A small image captioner, trained from scratch: batches of 64, trained on photos of plants, animals and fungi (iNaturalist).
Rows from block 3 of the text decoder of a small image captioner, named by matrix and row number. Rows with one number belong to one neuron. Each number is 500 + 25 x the weight over its row's rms, rounded and kept within 0 to 999. All counts start at 0. Numbers have three digits each. After the name is the row's rms in percent of the matrix's.
After each neuron's rows are labels from the 100 texts, of 14976, where the neuron reaches its largest size: "tokens" is the input token at the peak. Only what is clearly more common there than usual is listed. The data: photos of plants, animals and fungi (iNaturalist).
# gate: MLP gate (decoder.blocks.3.mlp.gate.weight, 1024x256), inputs 172-255
# fc1: MLP up (decoder.blocks.3.mlp.fc1.weight, 1024x256), inputs 172-255
# fc2: MLP down (decoder.blocks.3.mlp.fc2.weight, 256x1024, transposed), outputs 172-255

gate.691 102:518470464508502501493503504500496486474479525475523482480507467466509483473517479474496532474518509505490537508484512494559487544513496437491465501524487467476481490534533496474509549494526571491467498497492483550535509497480491512470515479522513505472
fc1.691 107:484499499506543477491466514522503513496523481535491518503438524465470490521469488502497489475462498513455520541478466466439490491537526513528494521498472532501496484530523533513474473490514496512516466465481473491484521480542460536531477524490509503523
fc2.691 103:511537522448487498452477499475499470520518498519487502526479506476526473503531500452521505503502494509490564510474478496464463517514518491532458500500519493503482497518483530495536496523520462511469478559506491517493518565478498489530490494487527498511
tokens: "black"; "greater"; "("; "family"

gate.533 102:466545446490470505500484513514515456503503498534516489428542521516498541484527490495506499479514508501521508467466495517495512476491547476428531526424517501518541465542482543544470511496500520475478514465506516468480507483540534497487511476492491538519
fc1.533 106:531494473499504504505492519505499506493487491513517499483503523491507459465476540482494443474519524494519510495524494487527471494505550479499512471497537535457513492518502484538447492463498473519504534454494471516521506545497521464492502481497471523479
fc2.533 107:526471520530515518450541513506477516512480494509495491529455513447518489508459486517513491541484460478508503486511499496501472523511532507467490486512499474492517484490530525531516501515484465533508488542523472476530451511497554490496508512511508459508
tokens: "common"

gate.95 102:488499513501475470486497483517497509456523503485498520462484486501497457529477508514516496478514483522494497511511512523491508522487485486501562483486463542534504499453486523489459533521576488465475493487536455518518470493523505500501492472513528472522
fc1.95 107:495463497528485494506514520463498506508522524495489553523450543481525487489497501516493510479510487515464503508494511510476517475507501541511473507478455491495506527475497537555483526509497453450508498464480486487518485527517513499490477484492479526573
fc2.95 106:492496501511524520492506498507529495472473456479501518459532516483515473538513506512544465493528491517472529552481479494460523471515487480486487468494481530482486510509467521486477531506523477482485511502508489535481493482513560497523506462517488523532
tokens: "european"; "goldenrod"

gate.564 099:489542487525526502456471490509531473478493512432491438480523520510486513504531439472533535485493473493488498479454460506521467526474523502506523516532577512443525479516496522475466510510517522540537529471483493511474507506495478533485489511486519475477
fc1.564 107:483535517514474486482460471483476551479472492483517504489473449532458472509487527498484561489501520483502494509527481519499479502516473502538492515481467499504469500426506497504493486523518505508472473485474442497446539504504506521504500490496469532482
fc2.564 107:492521490538509523507460518491449519459485451476443445483519476506475497505496511486488485512518484459539488490515518491497485520491483515509483508479513513535516545505488512483480536505533484477537494472477508483527502468525490503483513565487486441483
tokens: "tailed"; "holly"; "grass"; "ceraunus"

gate.650 109:528455472444465459450492471498474471510515477472478504540515529474514490513462505492505488476508508494511528473484508493511545476519532476531513491480511514501449479479462527508455537486533467507452479534513510504522484514535551461531491488487482520512
fc1.650 109:458450540511516484530486468514515497494515493467480537519481500487519505451516497560504460508493538492494497496505479510540501539495457523518488488544522513500471525497459464535475486532462497463482475480517484459529477506507474519559473519512491463505
fc2.650 105:544505522511512512541470511499514556480479481441511473488495477491452460490530513504522494485488515529495509501486523502538542535497482457513483532485527528493485490505482479514499459514514478509527514509473505488474457482491462515535526472511502480556
tokens: "common"; "european"; "southern"

gate.662 102:478448486491497481474554564451523459511504525470477535485451478491494535475499497469507481482494519501527465462488491496487515542461508467483498487454506528495478489529509449506506505496482466496499479497463520484494494518505494519523508507507489525512
fc1.662 097:495501458527505481506482519506476525497477498514503495543497509522495520488496479469469493478488496521433523520485541515533498487515463525523494476499540471486512550460456521474530482493494494523501483501506472483508478507506516442525469518538542516481
fc2.662 101:502464505514469471513484530495511471492509495491477477470505508521451512469514480475527461464508545490472565519499560549513448504497506511542505498523546505460532485467489520488493466506520479505526483493467469491493468498444499522468452508559509536507
tokens: "("; "ringed"; "buteo"

gate.231 096:475497508536491491521511480508489497502503496515505547467503501491517504520554497498522526520515507517482489527467452459459490532535501490528534513452485527487499494544469536511465512466524511514528497538502449517507488488505500463512472446515478508486
fc1.231 098:526464483510523506508516502536512460511507517495483513467517459469472513503533518460481482495500489506497511460478499486498486505496481506490478466492493505461445461534497480512499502524478493483478505562554501536478495437515547447500510497489510495502
fc2.231 102:488499485527492472443557515493459490531533472477519549468453474500506494460531529491508504482524495510498461525491501504579461499503458478501519502471499510523510520519500535485513509462509502508511481499537502484520467514540546499495510487470494485499
tokens: "european"

gate.128 101:501492470490530512508491503534482482475478475458530500510480461514483463499491485514495530481513511477456488473464502454504505524538509509553502457476530473533450508494479443543518504479509506460505497494487493565442505504471511519468488456471503489515
fc1.128 095:473514482569498562489530508486495487509537504488518525537450478518504471443512506496484493450494477493494530481484493541526518477512487498501474513504487489510519573449495472546496540539494471509491464518452498491466486488482487556497516546488525482525
fc2.128 094:517501491506517499502484523508487474532507457510453499537467531542483485554458517513502526496475512512520502483508514486503500522451491524541493470499502444520472481497473521472483477517533475544491453501514528493486497517502501483496497512474490492506
tokens: "("; "house"; "dryobates"

gate.364 099:475492532482533489499455497481494457470448511504490494481497484503508534489484493514505516514506512494508526482510513515500463503523497488479480467498485493442526481460483513477525533460529485520523522505443530498495505493497489522532531516482523487517
fc1.364 095:521497475505499502486474533464486527505511494522498496457529463482522486513479497496494495490514502476528487461527518521502532496534529490491500504471505554492490473535523505500484498491462491486465493535474518492490480532477489470481480531507568561485
fc2.364 093:465494510496452462519494507473512481477531520489508499502481516520497491502531507490482478448445532521506482521513505502488526466481476564494484433514483500501490527521493530449498521547487494501491526525544497519528539492458495501534514523504501517455
tokens: "family"; "acer"

gate.654 106:464520466513517513457481515492488506493525511501501568503549496526463509474454473471483524469522483476506432489510492504551513517463478503482492501530497488482532514503462486542498507476498460515518528505503475470490533505487470498498466513489476472501
fc1.654 105:519497512489521468493487462479569487494511483558498494514470507503520472532491519557486481515476505484464465484522481464539474498511479491526486482505494505505536503493507442506516495502495522501445431535501478510487496504479491478479503538483460447508
fc2.654 108:517497560466490464513504490532506488527492490536525503515483537447535491500503480560523496508478490485492504482489499518473526480557495501480467526502499460512483492501495470490505472491493483524442441470506492502500457528490500468509547493487493552513
tokens: "-"; "lesser"; "("; "pachydiplax"

gate.391 105:441505503500480531511510496457498546494529494511508484451502489526556522538483493505465533477508560529481503511508510523501468517450490536515518500459527523467503520482484506495536501505495454471490534515489478492507532500510469484505495504472492522531
fc1.391 109:486487521496545468468511537525522514488532495506463555521506474510487512499452524514533493538499492486496482529484477488505486483511505488499501478507494478502550551482475473537561497507536504519505488505501515502498486496511539477468499510485527466516
fc2.391 110:504506503521477518523509474494527508528480506459498511531507522478481501495547511541517482514459520524495523504514488515472536469520512489495496488487563527470493518500495492493530522503498460526508492493504534485493544458505496522493461488482516494547
tokens: "european"; "spotted"; "goldenrod"; "meal"

gate.334 109:477511477516540493487526496483529453520504505508487511479511475473504513481489491521500508494523541503520469509459487513503477507544507506499527512504464471507514490517464532544533508483505476524491519493494536491508481511535492485518451479485495486486
fc1.334 113:490499522471518512494510475508505478512503490486533526504525466461522523511471479464473479537537550493474524546481465549504495496468499489508510515516496490495465495478471480505510517461512492485486520484501470476510483496499510480534500524527476536530
fc2.334 108:536503496512526531487542496508547505502466492480519516447460501534492517472530506503491514513478536508474514507501471513515496496513485481519447527497525543492502517495502483520510485505540514452504476509499498482480531497547506495475471493553450485506
tokens: "california"; "-"; "common"

gate.608 091:490514507472517530497526497479481488507481520512498525503476458513534490493439484496546500491524493471485544453485521498533485519497537491512511527487500520487485476484540504532492491491504505491457486505464481476524510514508519530508501513495488518484
fc1.608 094:447518498494514498436504489516490557449486438488502540511491479525499504500497532479508480461489510470516464488483515483498465552529530486516477491507508502517488504471529492548534521496442503527486509484517487497495504530503481500495526480454450502493
fc2.608 097:499494505487486476609528530480497518496504479465516495554470450507508521539506512529479512499503495481515500515526490529521514510489442520529462479512468474478444470501494548487485464485488519501493454514533495486495519504496456508515476503519509532467
tokens: "-"; "order"; "didelphis"

gate.192 091:462472521489457525480522478496525475477498485496484470525489486472494522521516495496478487502534460462464527449507476421493474509506533500489503466523495518453498465520495495506522519480525481477523514518480482500498519498498509474545492467457510542508
fc1.192 097:470490524521460452516521471507455562494498482519503471430490527528520496480523490497517484518504513466521506479508532484479470517491518491458500536516482500522471523501482512500497487483510539470469503505544526476562507466446517496486481479512515496546
fc2.192 100:517536442507476487481502453468510506529503477471494511482481481474520483486498542507454497502520523526502520457473474503524511498476510509515470473503492494471501484511503512503512535489504493485494514468513492520512514562512493530508475551501451536521
tokens: "("; "seed"; "burrower"

gate.679 101:486514512513541501509532451496481488487502512550473517473484520543551479488465457485517503525533496522535533482510432526524480469488506549473510496529472469510516525496545430530476499472490513490536472536488471479460524478492458499506437503507511507537
fc1.679 094:504528478517547509515515530498470471476523500515530486500486518516540489483457487494514528559532535479552512497491499475510495524516532497473474508496518511452482499548486495469529528494538497509458453507516497461506487489528461492533488477516523522488
fc2.679 092:508507490532494494522484434495504465494482465497493502482522495493492528529487500483529504519516496515485520503508492471533515513467491506494498474502482482509478526497505487477570511462529548505496525524481498456445503518456529489491484511484533516492
tokens: "("; "<end>"; "buteo"; "brown"

gate.271 101:503471482501535483515559496458528549486525521456526478494513528548501509495504482499452498483494487490514500508477500506496464486532512480468471466505498514504500529472521510509510545484471516517502503530538457493514463511496509489497486474497484497447
fc1.271 108:515473497470512444514455550515509483468520533513521564541455500514494485556539464512475489503464499532484480508493480542532494499443514480532493531495513492495530503489502522512458531472530500538508464484473499516522523478497502509501523532447508495531
fc2.271 108:492515472493501506433493484474516476536528515512494497461487477513489531553558501478504515525511480520493526512512474503460536518453516467544518527475482530500489475527478544489459478543507509495477463491518502533509516524530521499485466513459491476510
tokens: "gray"; "green"; "banded"

gate.344 112:514472504501513457482552501509452505546470480520512487511483525496504481490496536527484502493534477497527510506517493490526483506493523459474487507498504459505473475502515514501500536506513490518499524542476507503500512542460467492462476556473499507467
fc1.344 109:510504498500491466468482522476502494559489515461518530483472486474503530514440519520506470527478517514495512511556504542493534499522504494535490486486499528527504509515502505464547523508485460560437489499512502496498523548496520462538462546496500498495
fc2.344 111:508495449476508476485487521453526446510498555477495481534512464495515517488461456507491487510518510515532481501522514487541527471515533501483481501475522492491470469537472502524508511495515538527465447539494513524476489535454541503506496465482539491497
tokens: "purple"; "blue"; "night"; "faced"

gate.707 095:509474519479501515497497508492514508481503492500504480485509478512501496497486466504526519447466480485490519507476512521525514544558504518461557488489509521474470510474446507539541466514502471466522474514530483491485495491487503495531534459527505514533
fc1.707 093:482464497486479470515449510482508545502528522503521498495492539544515513483509461504460474530513534433481518504485480501472545500459524453506511501534521501505475511483503510460505512520478501527508528478496489529441512469483508523522492466515470539506
fc2.707 095:480507502492511493465529503472481503524508470521520532479487509473475500511527548514494502456483523482450488522524490478445531516504533481505467463562501542490501488505497510503499534530516505575523520485497502498500475491502480483500460477469486490535
tokens: "california"; "small"; "banded"

gate.126 101:531478496506527475487485504505480562553520493455491529515464467464511492509487501500539498534459521448463545480530500501509508527491524461543545511474476516532495518483483531456514534444492488504451518517494478480561508507487481514459538534469491523455
fc1.126 104:500501517479534504441475503521462484532480476474549491511523509518516480508505508491447496496484513484522512490508429513507512514481506552497484500538455480495535503534493524483506476537486513526476547516499518484480457495458541509479524500509496482533
fc2.126 101:497477495523448483458515490485497486463490457498520519511506507458489487544529512534523531529461507508503483451495517475525510514470488577492493494532492471467505495493471435503520479516490528498519495485526501495477506518485467469460493490507496495492
tokens: "european"; "little"

gate.618 102:498548504492498481466462500518485537524471494502514516500534517481452516500480561504489494467482484494499494481500477436514483545529509508500537518469497535452488511498522470527471494467517451514502504511504447551500516532499483466527483511493520484453
fc1.618 102:542438493485552474546514526536506504514508512492538499517512513496568469535512501512563507498495522509539479491558499494497523459483530502497518501505514496523517513526434468461550543486496529451467499500471515501480483540492504492532502513488483483558
fc2.618 099:519487487480512474494455491501560539514518492503524525506463529522532524497474472526472496497508464527472474489464484483514514478518470475505499509507486486471507530498468451522517501502501495528479489489500470509509477539511498487531526493480502544513
tokens: "tailed"; "holly"; "grass"; "-"

gate.666 098:498516529440511492474499500492499546479499515538475475508522490535511526499500500448437531476514518499468517471506492473486494549487485506499440515491475497515497455498477510488525503538484478482464547473518512505506544536517458468495527540509486488486
fc1.666 096:490492496508549524483459485493536515462481494482519505453514478512503516491472494488490507526521514507485508476569515458491521521503427480518529546511496511524464519481543509485498490468469518539509537468502539491512475504538487518517497519507504495478
fc2.666 103:490529502484488517491531522506505545498471494497524530495505496537495470470518461479482475517520496505494471523471517526474530523493527475533493483497486517484499475487486489475514518488519526505485519481526473490541444549503527517536550484482490470490
tokens: "family"

gate.252 095:499497520509509505537444556538505513483464466459454537510508513494498461528501547517509546493475536495485528503513468488508519483515464540509498513486531511524508529501497515493479548470471511522541541468500476528498458482490504480506516521538472465510
fc1.252 101:543525503543540516481485488510541478482429487469460564507495482524495474464517530498515517498518539489500500498477485527499478523510477535485498506455510479485570530469555514480529486458547484520512458521533511540485548523496487493503488494548488510512
fc2.252 099:538487510512561501521539473493485498528472486499476515467511481520491492507487496488474510498480558467483486476482490486525496491477482484470500473471558488481530481468464514515501534505485486468521484474510495516552516503508500490543542485512411508518
tokens: "black"; "scarlet"

gate.645 098:474502521508503521482527536495522507449501519525462507524495491484538505471516460518487514504510574529484555493508475492481500531520505480509488519441534481521511461498543540472449498538524546509505524488505495528518517522502487470438490548515523521512
fc1.645 100:537476505557528497501467511548519520516529481528510467499448499525520454508435506521513499465472513483486488468482463483528516469537515471486565531470511497525456576490530444512510510498529510514517464500494489483507517498515534501538451501507540473491
fc2.645 101:474513471521496473527506528519543472482513521506547484494487469487499486539519493471518486490478495484474505504492516470513467459507498529465535527515509529515484520504478515540475521498511531511517491544485492463542474488498499475512489487472521456523
tokens: "purple"; "winged"; "black"; "headed"

gate.672 101:470487495514465482477536588507506532478498523548487514490494505499508469507514471481451529492478525497523510504468508470493478522475509502480468490493486516480519513499495457479452488532496525505503489498485514478528522503533520503503527491488485540506
fc1.672 099:530478480501498460475496505524535497539545499491457490484469521544488524474512470491520463526459491494505491505515506546479520495519502507501472485481499518475491519490515512484481505491482524498536497501506514477506479518512495489536519533492492552502
fc2.672 103:541494501487468490508480526483535538493508485525486494469468503505455508531497507475547490510506475525484505507519485516475532486522509517501500527521485472462521493521469497498492516551484541477464517451545485495535507523510504500479537480447530537500
tokens: "black"

gate.235 106:494500468487503559549526506460491496462466494504534498522498526455504513558487527445486490523495491453505526496472475450506520541473516497496502505520500511536495482484464454522488504518516487494490509554506521516532475477507498468504472514527477495486
fc1.235 114:513515500509496455466481511511509498511487484504440492500486463489440515480484497539531466507483471543443487521531499529519516469505471485511483534478469477452496492473469507510490488506473458447488473500480539478496498519524486507504535500478515525499
fc2.235 110:521512516499495493466436496503552535493589485482483512508470481466485545473493495479499487491523492499500515516520494542503492466544543512518481538521519496507512504503487488500495510514505496502517511489510457530500543517510495489462496534466580524509
tokens: "black"

gate.712 096:516496508481470517508482533494528432514479497480509504510508494490450498496465528468467504477517488455538506458481513489490538456515485487512490475492511453503493504520483479513528470547447446501459529518502485561540504489512511449473522477549503539492
fc1.712 101:491468491456483468503502520538466541508511511508503502529517470542544483493495498515507542486530475498504510523494483464505475479501532510510547484500521467518518477512534530523495523439558504505476468488460478530503483562475489487472494527493518510506
fc2.712 100:523466493470502510497456462490546515493542497477501491556503469499510520481497491493505524510540541480524491492522479494509471457545514521492493519499483520510503500487503554489470455472523511485479479515503525478490499515508503475463495476471546474511
tokens: "black"; "southern"

gate.286 107:507525501550484523450536483539517519490470535533495548546492494530531477498490498516497493515492504498483504536514479493495496513542498470496494515491486476532481538485495507477509507540488498524507483533567498482506523528507512506459478523497509517480
fc1.286 115:526505496470504498484493482547464515517473554454472518485521466491507544475489504516497519489438495491504470487471532503556463532484492469592484464517493529490485465484518511449543521498473509531502500485520494509504522513481460503535506532503448467534
fc2.286 110:557488491540494516488513484473508507512549444493491475490506486498454491547495485577530515522505526503497563489512476524567476539546516474515490506529488498495505482530513488512531519505527469489488548495509523487488462522464476518506425495513465480495
tokens: "common"

gate.381 097:526523524537496519466491497522475505506492510496464536465488501503520524513525509489489519494487520543514532476505469536517464519493498472501483526506489487512498540451496488505546518502520489532533524483520504499575471477529467512507531500547529490475
fc1.381 093:513522494492541488493490515509470522541492491520471501552493510472510500476488494499514491523497522501481504492501525519523532490517525493477546502474503505486495463547513503511498494493516529523481475513497488477506503534510457477478457519492452554558
fc2.381 092:487480512506497512482470521503515513529523522497510467489499515497476495513493506513510481486533501531505464517484502495500498477466465524512520525515511508486486517467488509494478554533505550511515490498509451535517520514533510485513487484499503445496
tokens: "family"

gate.754 111:531478486535441487513516479481487516506526524491485523483494550484551505477455513511524511553500504519494532512473512521449482483520484489512524434492493502493508535475503476505512466549496526565502472509544518509493530480477517474440517437520524524505
fc1.754 116:475495522525509538488486515514518478500503451492514474488539510548514518505512492534496500488530515515491487475530496484564453490497515485499451479505482488524485488523473508486475506471521467502566554519454479472528531527474473466529464552496457468482
fc2.754 110:516488500477507547429489484510504500511491484517490472537534519525499566478521501501531511479524516490488499482523530499526474529517432518538531511483483517496524481509471518506493502471513469517476489480470474456495494499464515484531475525481487455491
tokens: "grey"; "spotted"; "yellow"

gate.257 090:478515517502519491461449530486506526488473497472478487469489569506553486452473502502539506535491509506514519510490501506485499506523495448520521504502525538500460463470536505494490496536536459531468486505449479516480511515496448472532513524515489487466
fc1.257 095:477470523494480533504531494464537460503509499513495488509548501497544511498523504491517505459490530488517481496483472546490496532480490479525458478479527484515504481543482475531471506495508479540481510569481516506464514508489482488530523546456465489497
fc2.257 095:505470496490487525467473505527526528475502501506494478505474450488498481497509497486475499476515487478491539471503499481490545519492497512511436495457466462492458520448493508508501562532506509519565508432466511531468479516494510484487458532522516471515
tokens: "("; "family"; "argyrotaenia"; "limenitis"

gate.559 111:525499566466499555474505471513508496530507478477520450477520489485523491513469518503526529505484537485513528467519508508477482478474462517519534525501506505493487541522440518533573485474500552480549523514484521529464506524520509552492520480498477489479
fc1.559 114:483451474466502503470515474471517531525476493533501483474467560465503524504515465500509515473507575509465493526495511489501451485509512525453529521499500521500481487507496466506500465469519494499519499527468455485531484527547521490490532469524531507523
fc2.559 111:523447515487477521567541471534515505520502490503492520514507529537508454515501463489505491542472438495528538504466528505486485520485493504481552523531536494511487544530508468509537464482487490469472459527519498477525493499498486509470479473559503521538
tokens: "california"; "necked"; "northern"

gate.261 084:544460529509518495545533494494507515509525501484564473494514550489447509490495477480522494500478465532479540480514503512484516530520491515515501467505521485465487502462486489545491518484492516507481536495460496512467433488472524513474502466526522501477
fc1.261 091:488515474543463506490525463460433504516513500470511492524505495482466521526516494501431505490505438522524498503525504491515441505500482555545535511514507538473451505531525475535482506484497526490491490484547529534490480533526517474487522514487521479483
fc2.261 089:499526503498494462546503504512489546553514524480492477438487468502500496489521511495473527494514481490502531531531531506515521488519504488487512489499483449456475472507525543507500523514484437490468480514530514503543471502473488500479473532547513500529
tokens: "european"; "phyciodes"; "armadillidium"; "greater"

gate.10 101:530459485489508482460490502511483483500453496485525498475493500528506512525465498491495523477501495489496471493509471547553457449498491497490502433451525473511503509513501485482528494524485458517521494537476528540489502493522509496527484520517522512523
fc1.10 107:478487516473490516471512474530500465522483506446547528472454477471479496476516520468529501482493510501493502478507554467486478539505504522525487510518520512494496485496529477527488525502518546482481557483510505528472505497474498494495463495531496497487
fc2.10 104:585495519498525517457519460469513523531532524491527471507473489513481496516498465497509521516491493484498512509525493527483499503462503500512541498473478508500456467545534491473530518491546489502494466541515509499497472513486482458464507504512476497522
tokens: "california"; "family"; "("

gate.463 092:462460472496444492478508492492514486538487505475458498474480486487483530518459518463498568510524541573477518529512482490518541543532540479469515530533486493510485486513512464498528524492511479461484499490484522521506465536457502478538493511504498496472
fc1.463 092:531457468523493466509510456515501479459538466568481513492508505479502485498499518517493487504499493537493497505527505506497469528517504526485497530467485521497508494499505519497475475555477510532541472504506530550533556471511530499527470520482506481486
fc2.463 093:519506509512472472466491471463516499523507515484520531514543459506483503474499504505473497507469551489494494478545467537586518491500516503524501478519554515517530508551488502419554494466468494479502511510527490478492498474502486532478461518497495520504
tokens: "harmonia"; "white"; "icterus"; "rana"

gate.442 100:503500461415482455487489539526484453505489551474500470527545502490528479467477483493484478497471486525518470482508475519570490485522527498547536467497504523467496507476489497451463475451462486527472484473489477486496491474509480504558550484502466497484
fc1.442 103:523490513515476483528502499494520483491499481464516470466482519521503505525530481497450471551500516513537488497541498473539505475488522539480494557520523544454565464490517508477486515501546563521522477515491516524493525504523523502523535477471475516496
fc2.442 100:496519485504461497449486488480485507488523439505527525473489457524482483478531512509489488499512490506521509487454505538517456506508518474504480487502481487517472496466508529495517510511497467508509474460471482471511506509500497443518518514479526477543
tokens: "-"; "thryomanes"; "sylvia"

gate.528 099:495484492499474555456488446435526492496462502483518471532546511467475536445504500506462513502509484506537526453482504498499485498508532494514473452518486509532501478494495492456484501549447495512492527505511521507481483480494507493491495476509463543511
fc1.528 099:505512491541482462480501488538471476527501519509496495486486563527492529502454485507473457511533513509469493458495488516496513504501496517532469511479487493477508492484505481525513521536461501515545480501488471506516455511465478532470498499494493503505
fc2.528 104:517514470511474502516497467439518528514520502514470530526495491500504555491484497507526529534513493515504484561515504472476471504531561470502497508479501501501531470553497500471496520514492496512483472494524466505547524535436509494489520444481527532478
tokens: "black"; "("

gate.243 090:525493540476488484500495477523549517458475492540517516521485513513516524503454513457481522441512504497489535455513475512518536512537549483513509528541455505472484513516479438510508484515531499490509467525513511517517479502533506487488517507539547477480
fc1.243 096:523567504515527487541469515488490503448445524483461494507489464511561490481511456520505530465503466573541527495506473476539525502489491511492496517484459500518497491499508476525497486429531451477491568500515497510506481517413499451473510481505495491493
fc2.243 095:514509468519542451457481501497516503517491530494527493506452471499502497456485478489496521510448509462515500532515549496560496500482501516501499469470560467502512500504488515497540490508506480441507502503507481450461491503479487520468499491511434518476
tokens: "-"; ")"

gate.365 090:516486517473493505483498524482527530529542512510468462496486530492496512482442451502500505465494524502535521498545486520512544553560495481506526510502553505505511531515471569507547505466515528545507560466469467514514485461471509532493523521531532458476
fc1.365 090:519516521511549472507509484474496517490536542485549444500505495494535494480511482496509451481513523496464533504495537518480469463513524537486527540451472494514492519503510494512477498508507519504511495548518473454507503513541492449511483435492485491447
fc2.365 091:497476504491497489487481464517466532474512512524514506478533479554502486525526513500440489462488523486491507503476501489526508509464517543530510473550522542504481468546546489524522469538492470515488508498538514456498491521439481478502496508523471507501
tokens: "family"; "("; "curruca"

gate.56 096:510497505516502476540472516510527465442509482507519499503491527493536488483496507473481522485477463501511473518527518532495534422520435519508491472545484509523510493469503479483575510516530463494456490520500465559470462486480549494481498495513475506492
fc1.56 092:484481499501483487486502551512515520535520546532453508521512507476423491549486561498516521540511476465498524490485459503509522487513527470547539512464487494483505469476484507496482498517508508500469509485507470539521486458506507483513485541537526512478
fc2.56 092:494501514492517539492465502512478519513537523502556459512453512483473531514523511546481497503554503507523495482478492523490480471513509483493493568526523519497524488504504478488508467479489510516532521471523468508490499486459505508489476509469539503471
tokens: "black"; "("; "cephalanthus"; "hygraula"

gate.521 106:497524467475501525518496493498520482525491499466489481497506542469490481521475491465503537496497487548498568559479514499467470479498500468453501459478518499501492489519481491492497506527467549531474535528490469493502543488490499486523563457531527498494
fc1.521 111:508498483522515458519515555465483482490521522506513504474533481536481507492541486496518483491541457484506493534514489488462544514538519492493547521482549508492489487532501515497528490500509489463500499505486520532508507481517514525525495491499497495491
fc2.521 115:524500521462500525507479514464535482461516508529504513495492478491484529480519507516503511510490535487524513519507512502417497477560501474482492515493555531478524481499519510477520496495497469460494509523480486501459478502485482549459460502483479476517
tokens: "tailed"

gate.494 097:516468535499513496507474463512515527466504482506514511477496491532480518490489501508541527478477522471545487513509491542452486477522490513497499500488473459564509521517507476505528499476492475484531503509510500481580474503499523522536503476493519488516
fc1.494 106:490432474488535493489495538519515480497467478496463521505532502509498533502516487507503487516471484500526497466521459503455547512513491522518526446464505468515500511509549449512502532522492492537501496507513480498547471525490490496542510561509510498458
fc2.494 096:492494499512493506449508509486485540541512485440546485526505487491511515520509473506515504493536502493537478541497514504459515500539484464465530496465505494514530447510495526478476513495475512491481541518484507500491533490469537504513525475488456511555
tokens: "european"; "semipalmated"; "anaxyrus"; "cetonia"

gate.314 093:521446520466495492475523489459519478493473507500497503527463548497479469507478458516486526499515532492501510524527510500525453475496496477481469503494523535481450555494509490512490498446492526548488502518475512505493525516493478512518468504484518449459
fc1.314 091:534483510451515511539483475490439516520548475513445498509515484548536463489490503490452526500494500487513502474459517504520491514499491478542474492500522477507504469502505519476530529517481484481521526493491504507490526494480503555446537503480498473490
fc2.314 093:539483535465485496475516512519526512507507504491504460491474515520526513466513488490539528476479483519532517534494513479516500550577509516536492492505420474475480479471476491468539476488499490514502438466510516500508510526520437527506455477505494489510
tokens: "family"; "psittacula"

gate.319 108:495499537494493490499514531526505522469482491536472471513500537510560501493488455543488517487476494542504472468500524536443458475489508502522467478472489481496503536469530495483527479483535503538547500448516518510528560528510497524523525529493486470553
fc1.319 108:494466534516488511496500451512502461489505524489536475478476496493497495466501515528541508453484515504505516502497546532512491541507524506505481531460507517540471488482518506458500492511538483494497473529498492487519529519508472453520522519513529460529
fc2.319 111:485522517515486478489538472488472524484520511533521519490502475499485521553498470516505496525459492507514490490509532494486519507486509489464535551512472517486487571453505512510538487494552460529490476473535484466514467446514477527492470496497516476489
tokens: "-"

gate.486 096:514466520513518496434578535492487531511482526465485446488487507475478503472506553487492486468525505473462503527495500533542514502532514470532518546535472510499483511506519482513490495500526533488517500488501503493513487483502469478495484541486490553491
fc1.486 094:530503539480508527518484482495482487545528491485516502515496477546509474485508467456494438512533502525498486507459560530530516567483503522473504471476532526483490508523524484504471518452486513543479513442465523486476540506486500498535514506499541541493
fc2.486 095:485489485498511536500516510489465491518508499520498509520485473485469495524458467558533470508532494524513479512465485535531531504515470482485538516485474510502518486517480495466468514521503509496504492503485477485517510504518483528516475502478539488505
tokens: "family"

gate.187 103:529489523480486507449473501492486523551487537512530470453514473509517474498471532454480522539505448513526509527465513482516457488502519473505528488514484504526499534481463467513490540539530548547526503491498534434505526491486533522467535488495503498513
fc1.187 098:470482510475497505513486478523503466548470501486532443481516530527527494524497496491493459510517482459521527504518492520499502455486540470491514523487493519489528497530473511523482486508521499491499502512491513489521463489524555523506475518497497504474
fc2.187 107:530531487506542506449459470470523458460512528541532521524473503503511506467438538499510511511481486468490487490511491517509475502529526474492520481515538474474538518488482500481498503491481511498504509513471513516564479516479514494503533490494453495499
tokens: "common"; "-"